A small sound classifier, trained from scratch: arch resnet.
Rows from block 5, named by matrix and row number. Rows with one number belong to one channel. Each number is 50 + 12 x the weight over its row's rms, rounded and kept within 0 to 99. All counts start at 0. After the name is the row's rms in percent of the matrix's.
# convs0: first 3x3 conv (model.blocks.5.convs.0.weight, 144x144x3x3), inputs 126-143, a 3x3 kernel for each
# convs1: second 3x3 conv (model.blocks.5.convs.1.weight, 144x144x3x3, transposed), outputs 126-143, a 3x3 kernel for each
convs0.92 094:64 64 45 58 59 46 58 40 59 47 53 61 54 54 66 51 54 34 50 44 52 40 52 61 46 63 71 58 60 35 61 51 64 56 45 38 61 57 65 44 45 62 28 53 55 70 45 39 44 32 76 57 73 29 68 33 58 42 46 36 56 61 60 44 42 60 48 41 58 40 51 22 48 70 61 75 51 41 32 56 45 38 49 38 38 48 56 43 63 43 59 43 43 15 40 61 58 42 27 60 56 28 32 47 43 40 58 43 65 52 75 63 58 61 75 45 58 50 70 33 44 50 45 35 30 44 60 58 38 54 45 44 25 33 46 47 51 46 53 61 54 46 53 59 71 48 36 65 45 52 46 60 61 47 58 60 52 43 66 59 70 62
convs1.92 096:70 26 66 45 44 43 43 49 38 55 53 61 44 85 50 49 56 43 48 63 65 55 48 33 32 53 41 52 31 48 51 61 59 41 51 39 45 53 51 40 23 56 32 55 48 51 49 76 33 47 39 38 35 61 51 61 35 28 39 48 57 34 41 47 34 30 50 22 44 57 51 31 64 43 54 61 71 78 44 64 69 31 68 37 46 56 53 42 65 57 40 48 65 60 62 16 41 50 39 30 45 55 49 35 44 42 46 40 38 37 34 47 43 31 51 59 45 66 52 44 63 26 43 64 17 39 36 41 49 51 56 47 46 49 46 70 49 41 69 25 51 44 59 48 51 34 43 48 56 72 54 66 41 61 65 37 52 45 55 62 48 33
convs0.93 096:56 45 48 33 46 42 66 58 48 33 43 55 40 52 56 54 66 49 72 33 28 56 38 52 35 51 54 52 43 32 51 44 65 71 48 74 53 53 52 60 52 29 26 38 85 40 53 48 72 57 59 54 60 34 31 54 46 35 39 27 55 52 29 56 37 41 51 65 52 27 48 63 43 38 41 49 58 49 55 47 50 34 48 70 45 37 73 66 46 63 36 45 47 48 51 67 60 61 39 50 45 50 79 39 27 51 30 50 51 55 61 33 61 59 53 53 39 45 57 56 56 51 59 53 61 56 43 48 69 57 50 44 62 67 66 61 47 30 56 34 59 37 66 32 44 43 61 48 36 48 61 55 56 54 49 33 36 37 55 26 65 42
convs1.93 098:43 25 39 37 43 65 51 54 37 44 44 59 55 18 60 49 59 90 35 41 69 41 61 48 35 40 77 23 35 66 23 38 67 46 55 49 36 72 70 55 50 48 43 52 50 38 42 62 47 46 41 45 41 47 58 45 39 65 45 47 55 41 39 22 50 42 66 57 23 77 49 66 72 52 46 51 51 53 60 33 49 39 70 50 46 38 65 52 49 58 55 27 41 41 48 58 35 49 62 59 76 58 52 72 42 52 54 53 50 86 72 34 52 33 39 55 60 49 56 49 41 37 80 59 48 41 61 38 42 76 35 45 40 56 56 47 68 33 50 49 34 47 27 53 45 35 59 52 52 62 66 40 56 60 47 39 76 36 39 62 50 22
convs0.94 097:54 46 52 77 36 70 44 50 56 36 55 67 53 49 66 38 43 43 71 55 37 52 45 61 74 59 52 42 34 05 41 63 44 66 39 37 43 54 47 47 59 50 57 36 65 45 67 46 16 56 69 66 43 43 45 44 47 38 59 43 48 66 45 51 48 66 60 48 71 33 34 66 35 37 72 42 44 52 53 38 37 61 43 41 56 52 49 44 37 69 27 57 65 49 60 52 48 60 49 35 56 49 39 32 56 57 48 56 58 63 48 37 47 48 32 50 48 35 61 68 43 47 44 44 55 52 27 53 50 42 49 71 64 68 37 46 52 52 43 50 83 31 52 64 46 39 54 58 47 56 41 58 62 53 45 32 37 39 38 60 50 36
convs1.94 098:60 58 46 45 90 58 55 78 54 82 35 50 62 39 57 35 50 44 17 37 47 40 40 62 60 45 72 55 68 41 56 51 36 25 68 58 47 32 49 50 51 19 67 54 29 47 49 74 52 45 44 55 50 38 37 26 46 61 43 68 64 47 34 50 57 42 63 35 63 47 47 64 52 44 54 47 60 30 46 51 46 48 46 42 55 77 33 41 39 83 31 77 39 46 38 43 65 50 39 37 64 55 77 38 57 45 46 71 56 67 70 38 53 39 56 45 61 27 76 63 42 27 63 52 55 59 47 12 38 36 60 37 29 23 41 65 55 41 60 68 61 44 52 53 55 40 19 49 42 42 46 54 49 48 56 59 59 54 47 46 52 30
convs0.95 104:48 39 62 47 54 21 28 42 55 48 48 56 64 59 44 49 47 50 56 51 44 48 61 52 25 55 64 50 52 58 65 28 46 45 35 42 51 60 31 44 54 61 67 33 51 47 66 57 48 51 53 44 44 37 49 56 67 49 69 56 56 37 69 44 38 49 41 64 70 76 25 36 47 47 22 45 54 56 40 49 46 30 40 42 46 59 64 35 35 63 57 55 47 34 59 47 46 56 35 47 45 44 32 57 46 44 67 54 28 64 63 39 40 60 23 54 63 45 55 50 24 51 55 53 55 60 60 49 29 46 46 47 51 52 54 43 61 66 41 67 79 48 47 39 80 47 51 57 46 52 38 49 44 32 50 43 58 35 72 43 64 70
convs1.95 106:38 66 41 58 42 54 47 60 70 49 55 64 69 74 39 52 53 49 50 58 63 52 44 44 45 40 53 64 46 50 59 60 28 65 55 50 66 51 49 49 48 48 71 76 43 57 72 60 62 46 53 58 54 42 43 37 57 44 40 57 59 60 52 55 37 51 61 53 36 43 48 31 52 44 64 40 33 35 81 49 53 45 40 54 28 61 54 53 45 48 47 61 51 51 61 54 45 68 46 39 70 52 49 55 38 45 65 37 44 57 57 56 54 44 51 58 69 69 47 55 36 48 59 56 46 42 51 52 68 67 41 56 56 65 60 42 59 47 54 60 75 32 72 53 54 29 50 47 47 35 48 49 45 63 40 53 88 47 56 14 58 47
convs0.96 102:48 38 62 49 46 55 48 54 49 53 65 55 58 75 58 55 52 46 50 71 50 46 37 47 73 29 52 61 57 49 52 28 58 44 57 36 81 33 71 54 62 50 65 44 42 49 53 54 47 71 30 46 45 59 62 34 42 47 47 68 20 54 24 57 46 46 53 56 43 47 38 39 45 46 72 73 51 45 45 48 44 52 77 47 44 39 32 56 55 44 31 77 41 56 40 66 40 46 49 34 20 48 37 56 38 48 32 40 39 46 40 40 26 60 54 62 23 36 40 71 52 37 30 70 32 45 50 43 37 50 44 52 73 43 54 68 61 43 34 61 57 43 29 36 41 63 59 66 49 43 32 60 40 45 37 46 47 56 43 54 37 55
convs1.96 105:56 46 42 59 58 39 46 21 62 63 51 65 35 58 58 63 56 46 38 47 56 72 47 27 37 38 44 35 55 63 57 63 56 68 40 42 43 59 71 44 46 40 43 50 38 45 48 40 48 47 58 44 30 37 34 47 45 36 59 69 40 46 55 59 52 35 45 46 52 46 69 43 40 51 50 60 30 73 43 78 28 55 58 38 55 23 66 77 78 35 37 46 39 56 73 62 41 53 72 56 46 35 28 61 74 63 41 53 54 75 46 46 43 52 49 66 52 53 39 36 43 52 64 54 68 63 49 68 37 55 68 58 52 48 47 35 68 56 59 54 67 54 49 52 52 44 46 57 38 60 38 62 58 51 53 60 50 39 52 45 38 49
convs0.97 105:56 26 43 64 54 52 49 66 38 51 58 34 60 67 42 53 48 42 64 44 41 49 24 84 37 62 56 47 54 66 41 63 58 69 41 63 53 65 36 38 45 53 52 37 51 53 29 75 66 50 29 47 40 58 57 52 38 57 58 33 48 59 60 71 47 45 48 50 59 30 52 52 58 52 55 65 51 50 45 46 40 54 56 54 46 29 58 69 37 28 48 42 61 68 60 51 43 65 54 49 51 45 47 57 35 61 37 57 50 46 48 47 48 50 67 76 41 47 54 58 62 65 53 63 41 50 57 44 57 57 66 48 48 46 58 57 61 56 43 43 49 56 62 37 19 71 44 65 52 60 61 54 41 57 58 61 66 64 37 40 57 35
convs1.97 102:56 37 48 68 38 51 42 76 54 65 45 69 59 61 40 39 46 42 40 53 33 64 43 39 30 55 64 21 64 45 66 41 43 32 58 56 58 43 62 71 53 53 55 29 48 54 52 38 59 48 63 56 52 40 59 50 50 61 65 39 62 39 78 50 44 69 52 55 42 58 52 63 42 65 27 44 49 54 45 63 43 66 37 55 34 53 45 50 45 63 47 30 37 66 36 44 53 57 26 43 57 28 31 52 43 81 31 58 68 67 31 40 51 47 48 52 28 52 33 62 74 78 31 38 57 47 57 43 47 38 50 35 61 40 49 40 53 52 55 49 39 46 29 59 42 64 54 56 38 41 39 63 54 46 31 48 35 44 60 52 30 19
convs0.98 100:39 40 32 66 60 58 36 62 43 56 34 60 67 55 54 57 54 78 46 58 41 42 31 45 54 64 38 57 77 28 48 42 57 50 51 54 40 50 36 59 61 69 63 55 33 58 46 76 36 41 30 46 48 57 38 52 38 33 60 52 75 63 37 21 38 78 34 50 56 40 57 35 61 48 25 44 51 37 48 58 45 34 73 54 49 35 64 61 54 43 63 50 48 41 42 53 43 54 56 47 51 37 51 65 40 56 53 45 61 38 40 35 53 45 56 60 54 49 49 58 53 52 31 66 63 44 61 53 61 36 44 42 67 42 50 39 58 61 45 59 64 46 34 61 44 54 46 58 52 45 39 40 49 44 55 69 50 53 53 28 55 55
convs1.98 097:42 49 50 35 37 37 65 60 48 45 47 45 47 45 57 34 50 47 60 94 49 46 33 81 37 49 53 45 58 57 53 46 43 76 68 41 57 49 41 48 29 66 63 40 45 48 53 31 42 44 44 65 52 62 63 53 53 62 70 49 45 45 57 54 43 49 46 53 58 37 34 39 46 54 44 42 49 52 52 51 45 65 56 74 78 41 46 65 59 37 80 60 68 41 22 61 52 56 43 36 68 41 69 49 46 52 51 66 31 39 53 51 58 31 48 65 46 47 29 38 68 73 47 39 42 62 66 55 35 28 61 54 51 44 35 56 58 45 35 33 43 52 52 32 61 42 47 58 62 60 31 47 58 58 42 48 29 41 67 49 56 35
convs0.99 090:60 42 32 47 60 63 46 50 41 53 34 55 41 63 46 68 22 44 53 55 49 51 52 54 53 36 48 58 61 55 56 41 48 49 55 52 64 52 28 44 35 54 46 54 56 52 54 44 64 57 65 53 36 53 56 68 59 39 49 77 49 44 44 55 54 48 54 56 32 45 21 40 57 49 45 47 55 68 58 53 38 49 71 66 51 61 53 58 40 57 56 38 61 33 48 51 54 45 43 63 76 40 96 31 48 64 56 42 43 54 63 61 56 53 74 31 67 59 54 41 37 38 52 45 47 25 40 47 45 24 33 22 43 61 54 56 40 50 74 46 33 41 60 56 35 42 66 30 35 55 45 45 42 43 52 52 58 63 49 55 77 40
convs1.99 090:60 44 29 51 46 47 60 26 57 34 35 48 41 39 42 55 28 56 66 53 65 45 65 53 53 31 53 38 32 65 78 49 61 65 47 62 33 52 45 59 53 44 37 64 58 40 46 79 44 51 54 51 51 49 54 61 58 45 64 74 48 45 57 59 34 53 38 50 36 65 49 34 69 56 55 53 61 45 42 51 35 50 38 48 48 78 42 44 56 41 44 52 48 57 42 37 56 46 68 52 46 66 54 51 43 39 59 30 44 60 49 43 56 60 43 23 44 43 18 25 60 35 54 75 26 38 62 58 47 56 66 29 24 36 68 63 48 30 32 58 47 39 55 63 50 64 46 60 56 72 49 69 57 45 55 43 55 24 28 49 69 39
convs0.100 105:63 44 53 40 59 51 50 45 55 63 58 67 50 56 48 49 30 60 61 59 41 40 41 62 38 39 42 47 39 60 40 47 46 59 52 47 48 28 61 36 70 30 37 61 54 29 57 67 40 53 51 49 50 50 56 49 68 43 55 32 52 50 49 28 57 33 50 46 47 47 32 53 74 36 52 56 42 73 53 51 37 47 63 41 50 34 79 56 49 55 38 54 34 41 48 54 16 44 49 73 43 30 39 57 61 46 48 46 62 42 70 49 47 62 48 35 48 64 45 40 52 47 36 51 28 51 38 69 36 57 47 40 63 46 65 49 56 52 63 28 52 58 49 30 56 46 53 78 67 38 63 58 21 50 53 38 51 31 59 38 27 52
convs1.100 101:32 41 77 50 66 40 73 63 51 56 56 65 35 66 41 41 55 62 67 55 49 66 59 48 45 60 59 50 44 57 56 51 63 48 57 40 40 34 46 31 50 47 57 56 55 43 46 52 56 50 43 46 49 58 45 75 50 61 76 30 45 63 42 47 67 47 35 60 70 34 54 69 46 34 49 40 42 51 52 43 65 54 45 46 52 44 43 46 69 45 54 55 59 44 43 42 59 42 61 39 31 56 55 45 35 61 48 51 79 53 36 41 64 27 61 49 57 48 49 64 48 52 56 32 30 51 30 32 44 56 43 71 46 50 37 46 42 68 47 45 48 57 57 43 43 44 48 44 36 51 56 44 41 45 51 32 52 39 61 34 55 54
convs0.101 101:54 33 57 76 42 39 39 51 46 49 29 36 42 58 44 71 44 46 38 65 47 59 48 44 45 65 40 61 46 55 58 49 51 42 48 35 41 60 50 61 69 58 58 33 58 35 54 54 42 46 67 53 55 43 59 54 44 42 44 53 58 28 55 47 40 59 47 50 54 61 64 33 15 71 73 48 42 55 48 47 36 51 60 41 36 54 40 33 65 55 75 57 75 56 30 40 26 53 42 66 54 58 35 41 51 50 58 26 64 46 54 59 62 31 43 42 81 30 60 64 70 32 55 61 42 46 27 66 36 48 39 67 53 52 45 34 35 69 49 41 30 46 40 35 42 63 74 36 63 54 31 51 50 38 44 49 49 48 61 66 53 52
convs1.101 103:48 46 45 39 60 38 47 41 31 21 74 52 55 80 49 35 55 55 44 42 64 53 47 34 37 63 53 65 63 31 45 50 51 56 49 56 51 40 47 33 56 62 46 69 48 48 60 63 31 50 68 45 71 45 44 62 43 60 25 56 48 55 69 62 45 52 47 59 42 32 49 63 68 45 30 39 16 67 38 79 56 63 36 39 43 64 44 54 26 50 18 51 60 64 65 47 63 48 31 49 28 71 69 31 40 69 60 53 42 50 45 34 61 62 43 45 49 56 35 32 49 71 48 42 59 49 43 49 55 40 37 45 50 57 56 59 47 39 64 55 50 51 46 41 50 41 54 53 42 30 43 51 52 65 69 49 54 48 32 22 46 47
convs0.102 096:67 67 39 34 38 54 39 69 61 42 48 50 51 62 60 67 52 41 56 52 42 52 80 53 46 55 37 44 41 68 66 33 54 44 76 36 55 26 51 57 64 27 24 56 53 61 48 56 74 29 49 52 44 70 51 52 48 47 32 50 48 51 54 43 51 36 21 68 54 35 48 34 43 46 58 80 37 58 56 36 47 37 64 58 71 58 42 38 37 57 54 52 48 56 66 49 36 49 48 47 48 45 47 38 31 52 63 35 55 42 51 50 52 35 62 59 64 52 54 45 28 49 58 64 56 48 51 52 81 39 60 42 99 40 56 49 43 43 45 62 62 47 60 50 46 52 29 61 45 67 53 58 57 33 54 58 61 57 31 66 51 62
convs1.102 100:48 59 72 46 49 72 54 45 51 59 40 57 28 57 41 49 49 53 68 36 54 28 61 53 73 42 55 48 58 55 58 45 54 37 68 38 63 56 76 43 65 43 64 48 38 32 52 54 57 47 39 46 45 54 52 44 45 51 46 41 67 46 48 75 52 58 47 68 49 35 48 44 39 53 49 57 61 52 68 29 48 46 47 45 46 37 31 48 32 55 44 48 57 42 66 47 26 56 39 46 49 40 50 46 35 41 64 50 49 42 61 53 58 56 54 38 48 59 49 63 38 37 42 32 54 60 65 25 50 56 60 44 44 56 50 40 40 49 53 65 43 36 45 38 59 70 30 47 52 39 60 53 56 83 34 54 51 51 56 62 37 47
convs0.103 089:24 54 41 44 46 32 13 46 67 50 42 42 43 49 44 51 49 43 58 39 53 66 53 40 25 53 73 39 49 40 14 46 77 56 49 49 52 36 52 77 58 49 73 68 55 31 55 33 45 29 73 67 57 30 49 48 61 30 34 59 48 31 26 33 68 48 47 36 73 53 56 73 42 45 32 50 31 37 49 52 56 41 43 39 53 46 43 51 65 46 69 41 29 39 54 34 52 38 55 50 41 55 84 67 57 48 46 48 67 61 46 57 77 60 48 43 45 47 49 44 27 36 42 50 35 53 34 18 54 76 52 70 54 43 47 24 55 49 59 48 71 39 70 55 37 55 55 92 54 51 37 52 25 77 39 36 28 65 67 48 60 50
convs1.103 084:39 68 67 29 61 42 75 32 44 44 65 67 46 35 43 59 45 16 59 34 24 53 35 56 34 55 41 70 60 67 37 55 45 50 68 40 48 54 58 65 67 60 50 52 39 56 62 48 53 59 45 68 50 28 73 70 25 56 77 55 48 47 50 39 70 57 60 31 56 39 59 38 50 65 50 46 46 58 36 63 58 49 57 55 50 70 56 53 54 60 22 55 25 42 65 45 29 66 52 40 60 60 72 75 46 50 46 33 63 38 57 48 53 66 53 60 37 67 31 25 42 59 52 37 51 36 38 74 40 56 59 47 58 41 68 54 35 39 53 65 44 58 58 52 65 49 40 74 37 74 64 45 37 56 42 39 68 46 15 55 28 51
convs0.104 103:56 42 46 41 43 53 46 64 51 46 91 64 44 51 60 69 53 34 50 55 41 32 82 53 54 41 57 62 45 67 40 55 19 49 42 56 27 62 76 49 40 57 48 39 58 55 54 56 47 54 57 52 48 41 61 68 59 26 42 39 27 47 57 42 31 57 43 67 34 45 54 79 45 47 40 68 38 28 51 37 62 47 37 44 64 58 54 59 27 60 61 39 35 43 39 42 50 53 49 44 53 46 61 15 57 47 43 56 50 26 69 37 67 36 44 49 48 53 36 40 36 57 55 41 52 63 35 42 62 63 53 68 56 46 37 48 52 41 53 66 55 45 63 38 34 35 56 51 62 51 53 48 33 56 62 58 48 42 59 50 44 50
convs1.104 104:68 50 46 50 48 36 62 41 32 45 47 58 63 32 68 60 58 60 58 34 51 12 40 45 73 62 45 55 28 46 69 51 30 22 23 27 42 53 47 55 55 34 46 57 45 57 52 44 44 61 46 60 38 55 44 72 36 34 61 33 67 68 65 54 62 32 45 50 66 41 49 53 55 42 21 48 68 49 52 30 39 60 54 32 42 77 42 46 26 66 46 30 49 43 48 54 49 53 44 30 62 44 42 45 69 54 35 59 50 61 53 25 69 49 37 50 38 47 54 51 55 50 45 52 46 59 54 35 52 39 47 52 45 56 54 63 51 32 41 54 59 50 64 78 45 55 56 58 61 40 42 57 51 44 57 31 20 49 54 37 55 45
convs0.105 102:45 55 52 81 30 54 42 64 77 44 45 58 58 25 51 59 53 58 42 45 56 35 43 67 72 39 37 66 46 55 48 43 50 41 64 59 48 20 52 75 41 45 35 62 49 65 36 41 46 65 31 71 32 41 53 56 47 63 50 49 47 48 49 62 32 43 36 60 52 35 29 54 68 63 55 47 29 50 64 50 67 47 52 73 58 50 62 41 76 43 44 43 64 26 64 63 51 32 62 40 29 59 74 54 56 30 30 50 52 20 30 51 45 65 56 54 59 62 67 65 54 48 43 65 38 43 43 70 65 75 64 49 35 43 62 48 55 42 43 43 64 37 54 44 50 50 69 56 61 34 50 48 54 42 63 64 45 38 62 61 28 14
convs1.105 100:61 34 53 62 74 59 52 56 44 58 42 47 52 45 45 40 52 49 61 45 30 47 42 14 29 71 53 57 53 41 67 59 70 35 46 60 53 63 75 54 49 45 49 58 46 65 46 51 55 36 50 59 47 48 20 62 43 54 32 56 49 53 53 33 43 54 50 54 65 37 65 15 40 55 56 58 67 40 49 29 54 23 51 39 47 35 34 40 61 45 65 46 63 33 63 69 47 44 52 41 38 44 52 41 49 59 64 60 51 55 54 46 71 55 65 45 39 46 50 39 46 32 59 45 63 47 57 27 57 47 49 49 50 42 57 46 52 51 60 38 37 40 56 49 54 53 45 60 60 63 39 75 39 49 28 53 48 66 83 27 55 33
convs0.106 104:65 35 49 46 56 50 50 55 51 63 66 51 53 23 42 50 47 41 44 48 77 25 51 50 52 23 49 42 63 39 43 39 50 46 43 80 45 62 42 59 64 72 35 46 41 45 52 54 51 53 41 53 48 58 48 85 59 52 55 61 38 48 38 49 35 66 69 36 52 27 54 62 59 62 42 42 43 62 52 44 28 31 71 47 71 49 58 35 37 74 62 32 48 46 40 46 23 63 30 45 55 62 42 50 36 38 46 46 34 45 63 54 42 36 29 77 49 48 59 44 44 26 57 85 58 56 56 57 67 39 36 51 54 52 47 53 69 45 54 42 76 45 47 62 37 81 44 51 51 05 54 48 52 51 52 55 58 53 44 58 59 51
convs1.106 100:37 45 46 59 63 39 51 67 51 38 58 53 54 50 54 42 44 47 48 53 45 39 52 63 59 46 65 52 29 43 28 69 61 40 67 53 46 48 68 45 44 40 58 56 54 56 51 43 56 47 54 69 51 50 57 56 43 27 44 49 47 53 37 56 68 53 50 38 47 62 52 36 41 59 32 68 34 53 60 76 58 51 56 52 42 62 46 51 50 52 38 49 59 44 30 58 36 23 86 54 41 55 33 60 24 54 49 52 49 58 58 60 43 30 48 65 45 61 55 42 45 54 61 54 51 48 52 21 45 39 56 58 58 39 51 83 42 65 54 66 41 54 55 56 50 39 55 21 58 43 42 42 72 33 50 54 34 68 72 62 37 40
convs0.107 100:64 62 31 79 40 45 49 49 50 55 44 44 72 46 29 53 57 40 74 48 52 52 53 34 59 55 55 28 53 49 90 49 65 50 40 45 70 57 50 24 62 53 50 28 36 29 67 26 31 68 45 72 50 39 49 66 58 42 43 54 41 55 26 63 45 35 49 62 71 48 52 52 29 52 47 44 46 40 73 46 52 38 35 60 38 74 59 64 61 10 34 58 71 49 35 50 57 50 42 27 47 64 58 53 31 63 51 36 42 53 58 70 70 42 48 42 51 43 75 55 64 57 58 61 61 65 64 36 52 34 69 47 50 43 46 50 37 58 39 55 41 31 72 76 33 63 40 30 60 41 59 62 48 65 48 26 53 33 47 59 58 64
convs1.107 105:47 37 52 36 38 48 65 44 42 31 48 64 43 53 06 58 34 67 42 64 62 40 44 50 70 55 45 49 44 45 42 46 66 47 54 70 50 50 38 47 56 55 50 61 61 57 38 37 66 43 52 46 65 60 78 49 38 37 33 35 73 39 63 57 61 39 58 37 53 47 30 32 41 83 54 63 23 48 55 50 48 63 42 35 47 31 54 60 61 49 57 36 46 54 23 35 33 61 54 39 59 36 58 39 54 40 35 37 47 50 57 50 32 58 48 36 31 63 55 69 35 32 59 45 51 62 74 32 56 66 44 53 39 29 22 56 53 62 53 34 37 59 46 56 62 56 53 66 73 45 43 51 41 55 45 33 52 49 83 43 70 33
convs0.108 101:66 67 51 32 80 63 62 36 47 55 48 74 39 59 48 60 37 66 62 41 56 43 52 40 18 39 72 52 64 25 39 54 60 46 48 41 51 41 73 45 44 60 47 53 53 67 32 51 59 50 61 52 30 60 49 44 40 60 35 53 51 58 46 46 77 46 57 35 42 67 68 34 54 40 67 79 41 40 54 58 48 36 45 49 44 65 30 66 38 60 63 43 58 41 49 47 40 61 54 46 53 53 53 42 59 57 29 61 43 51 51 47 49 47 62 40 45 40 66 76 41 64 60 42 62 59 57 67 19 52 40 57 67 47 45 41 67 62 42 33 69 24 54 68 46 47 47 44 51 58 76 37 55 35 75 52 36 65 48 45 36 64
convs1.108 097:35 41 56 61 24 38 60 34 36 00 59 61 55 45 38 56 70 64 48 57 43 20 51 65 35 48 41 54 55 45 37 51 51 35 37 33 52 50 56 35 55 31 48 43 65 71 54 46 55 22 51 51 58 41 66 42 41 60 57 48 59 53 60 42 66 41 26 41 68 60 44 39 44 65 68 55 67 67 45 45 63 68 54 48 53 52 46 58 46 48 61 51 23 82 45 38 50 34 39 46 66 62 60 47 63 64 54 46 64 48 53 43 62 43 56 68 31 31 60 57 44 58 41 51 44 55 30 37 54 55 48 52 61 39 70 19 48 41 60 40 57 56 38 38 55 51 38 37 41 58 62 62 50 48 55 69 62 50 52 60 52 49
convs0.109 098:62 62 32 48 45 61 35 45 64 56 53 53 68 71 30 47 31 73 49 50 46 60 37 58 33 52 44 42 58 48 49 23 48 44 49 32 43 47 28 69 42 41 46 55 47 52 35 72 47 35 29 58 46 55 49 29 37 70 43 31 28 40 62 43 52 57 51 67 57 39 51 63 55 37 44 62 83 23 27 45 61 66 59 59 29 65 43 41 33 55 42 34 59 69 55 34 43 31 76 57 48 40 51 43 38 40 41 46 22 54 56 54 41 47 64 46 61 57 56 42 32 38 55 36 52 34 51 71 42 58 74 25 41 50 42 55 50 62 51 45 47 28 43 74 64 36 42 63 52 64 49 50 58 33 53 49 40 65 39 47 41 54
convs1.109 099:33 35 44 56 51 39 54 43 36 31 45 76 71 28 65 52 52 45 42 55 50 43 24 72 55 66 59 47 35 40 72 54 45 68 72 30 40 66 38 49 32 37 47 44 31 25 56 52 49 61 37 62 52 49 47 54 50 60 47 46 54 57 56 49 47 43 43 50 37 46 57 57 34 38 48 87 44 55 55 67 36 48 56 63 67 48 49 54 36 45 40 69 18 54 54 50 68 45 68 41 53 37 33 46 78 57 56 41 67 49 46 45 76 60 27 55 36 52 46 57 43 63 66 49 38 40 35 48 30 39 51 70 63 50 44 36 66 39 36 48 69 54 48 45 56 51 36 58 55 43 48 34 27 48 62 49 55 56 76 46 17 40
convs0.110 109:47 64 32 48 62 68 40 42 59 41 33 50 34 50 84 57 53 50 38 50 40 42 38 33 41 63 58 51 37 52 43 39 56 60 56 33 51 48 44 61 71 51 53 35 47 52 62 54 32 31 63 51 63 26 61 41 53 53 62 51 45 47 54 52 55 67 64 38 71 58 60 30 55 42 43 34 67 52 49 27 54 31 40 52 48 67 14 52 63 36 47 43 41 45 48 44 44 65 48 40 41 52 55 64 45 46 37 54 74 38 40 54 57 62 62 48 48 41 54 57 81 33 43 46 44 64 36 57 42 52 39 51 38 64 61 48 70 41 49 56 66 40 36 44 48 62 51 45 47 49 15 48 63 47 26 39 47 37 42 59 65 71
convs1.110 109:57 41 53 37 61 36 70 50 48 73 53 35 61 54 59 53 62 44 38 24 59 45 62 56 48 30 52 58 37 47 59 58 46 65 58 52 57 80 37 45 39 58 55 50 55 44 27 39 31 65 44 50 47 61 61 37 49 44 65 43 68 21 45 40 39 63 50 54 56 63 64 45 68 63 25 53 39 56 54 44 46 52 47 52 50 28 50 33 87 50 67 48 41 52 43 48 36 40 38 51 55 59 65 38 42 27 43 69 55 67 46 57 42 50 46 79 56 61 78 44 39 56 54 40 62 62 37 29 59 31 44 61 37 58 50 46 63 58 57 48 52 48 41 58 64 53 56 62 43 29 40 83 57 42 60 51 35 58 64 46 50 57
convs0.111 092:58 50 71 43 35 19 70 54 59 30 32 57 62 36 52 54 60 57 36 54 43 61 33 22 48 41 55 61 46 57 59 39 46 51 72 50 53 56 67 45 53 39 45 51 42 51 49 38 53 63 48 43 45 58 37 54 52 45 55 47 47 76 49 45 52 51 62 38 34 34 70 38 45 35 48 18 56 84 48 60 63 60 63 32 70 26 51 38 55 61 52 51 54 37 54 48 44 73 68 42 56 52 60 51 41 52 54 31 40 58 55 44 23 36 69 60 65 42 53 56 49 49 54 58 52 33 22 53 53 41 57 37 72 54 66 29 51 29 28 41 61 36 75 35 52 52 41 43 62 45 71 37 47 57 67 37 42 71 70 54 48 57
convs1.111 095:63 60 70 53 67 85 53 57 43 20 37 49 57 73 42 51 62 72 49 49 26 63 40 34 67 44 61 51 45 44 71 50 48 40 59 45 36 26 37 66 51 52 51 59 38 40 39 46 60 33 30 56 51 48 50 46 62 45 79 73 45 38 44 69 42 37 59 63 62 40 50 41 48 46 53 54 40 61 62 55 18 38 47 40 54 48 70 51 47 34 37 56 47 62 45 44 58 44 47 68 48 29 37 45 45 44 32 57 50 35 64 57 56 48 64 60 52 59 30 28 43 87 62 65 44 29 48 41 69 45 48 28 60 57 28 36 65 59 56 47 55 74 52 31 39 38 59 44 53 55 34 41 63 50 34 40 55 45 56 32 61 52
convs0.112 105:55 61 47 38 49 72 67 50 47 59 51 37 54 29 74 50 55 40 44 41 68 67 28 43 46 62 53 52 44 42 60 50 57 63 55 57 53 54 39 52 55 51 41 64 58 45 49 38 34 36 35 43 46 67 61 47 63 45 46 63 49 57 46 29 61 49 56 53 36 52 48 43 70 31 51 37 65 41 63 47 44 45 53 42 48 31 54 46 70 50 39 38 40 55 44 46 41 31 70 42 65 52 42 70 40 75 28 40 45 20 60 63 43 54 28 57 59 36 58 63 50 49 28 47 45 54 38 40 52 50 57 28 57 28 55 49 48 58 24 52 79 45 69 47 56 53 68 52 70 44 43 39 43 34 51 72 55 47 21 69 43 41
convs1.112 105:73 52 54 66 44 47 39 68 58 43 52 40 44 42 53 56 57 46 50 67 36 41 37 55 39 60 42 68 53 39 49 50 42 52 33 37 64 59 66 58 50 56 36 72 27 33 57 35 48 38 50 76 58 57 48 29 54 63 64 42 62 40 46 49 58 47 53 40 35 41 70 35 53 38 43 59 40 56 47 61 29 59 62 50 69 62 51 36 54 44 32 46 52 43 59 49 43 80 55 64 43 29 43 53 43 37 32 55 60 60 58 51 47 45 50 42 39 38 67 47 59 38 42 53 62 53 46 45 30 60 18 69 39 53 50 26 64 65 48 60 74 57 48 44 63 54 42 32 34 57 53 60 62 63 43 37 50 67 57 67 79 38
convs0.113 099:44 41 84 48 45 65 35 71 53 27 44 57 53 57 58 46 32 55 52 35 42 49 55 62 25 52 34 25 51 66 40 42 75 33 72 51 39 52 39 57 68 24 21 71 58 36 41 32 49 45 40 40 52 57 51 57 28 86 51 43 56 60 45 50 34 55 46 47 58 42 55 45 47 76 67 53 72 63 55 51 38 35 68 46 53 70 56 39 63 62 93 46 57 52 38 60 61 46 53 51 37 38 58 64 55 49 27 44 54 60 56 47 35 62 43 46 76 46 54 58 46 36 41 41 36 63 40 44 49 48 58 56 58 65 55 67 58 43 33 49 44 45 41 56 55 48 45 48 36 24 47 31 67 52 44 61 70 49 34 32 44 61
convs1.113 102:43 46 46 39 65 58 41 50 59 71 50 69 40 52 29 84 24 44 40 42 48 25 43 88 44 57 67 23 47 64 55 72 80 53 42 73 45 40 40 52 51 76 46 54 66 46 47 45 50 49 42 61 64 34 36 37 63 65 46 51 63 33 48 48 29 45 69 54 22 53 40 40 44 55 67 63 62 51 39 67 37 49 44 65 58 58 52 35 67 49 38 41 29 48 37 41 41 49 30 43 57 37 55 62 49 57 49 56 34 64 49 48 80 47 22 50 66 56 57 26 50 44 35 71 54 51 60 59 29 63 62 70 53 52 57 35 43 58 58 47 62 50 39 70 58 60 47 43 38 62 65 49 51 41 34 37 53 41 54 65 47 29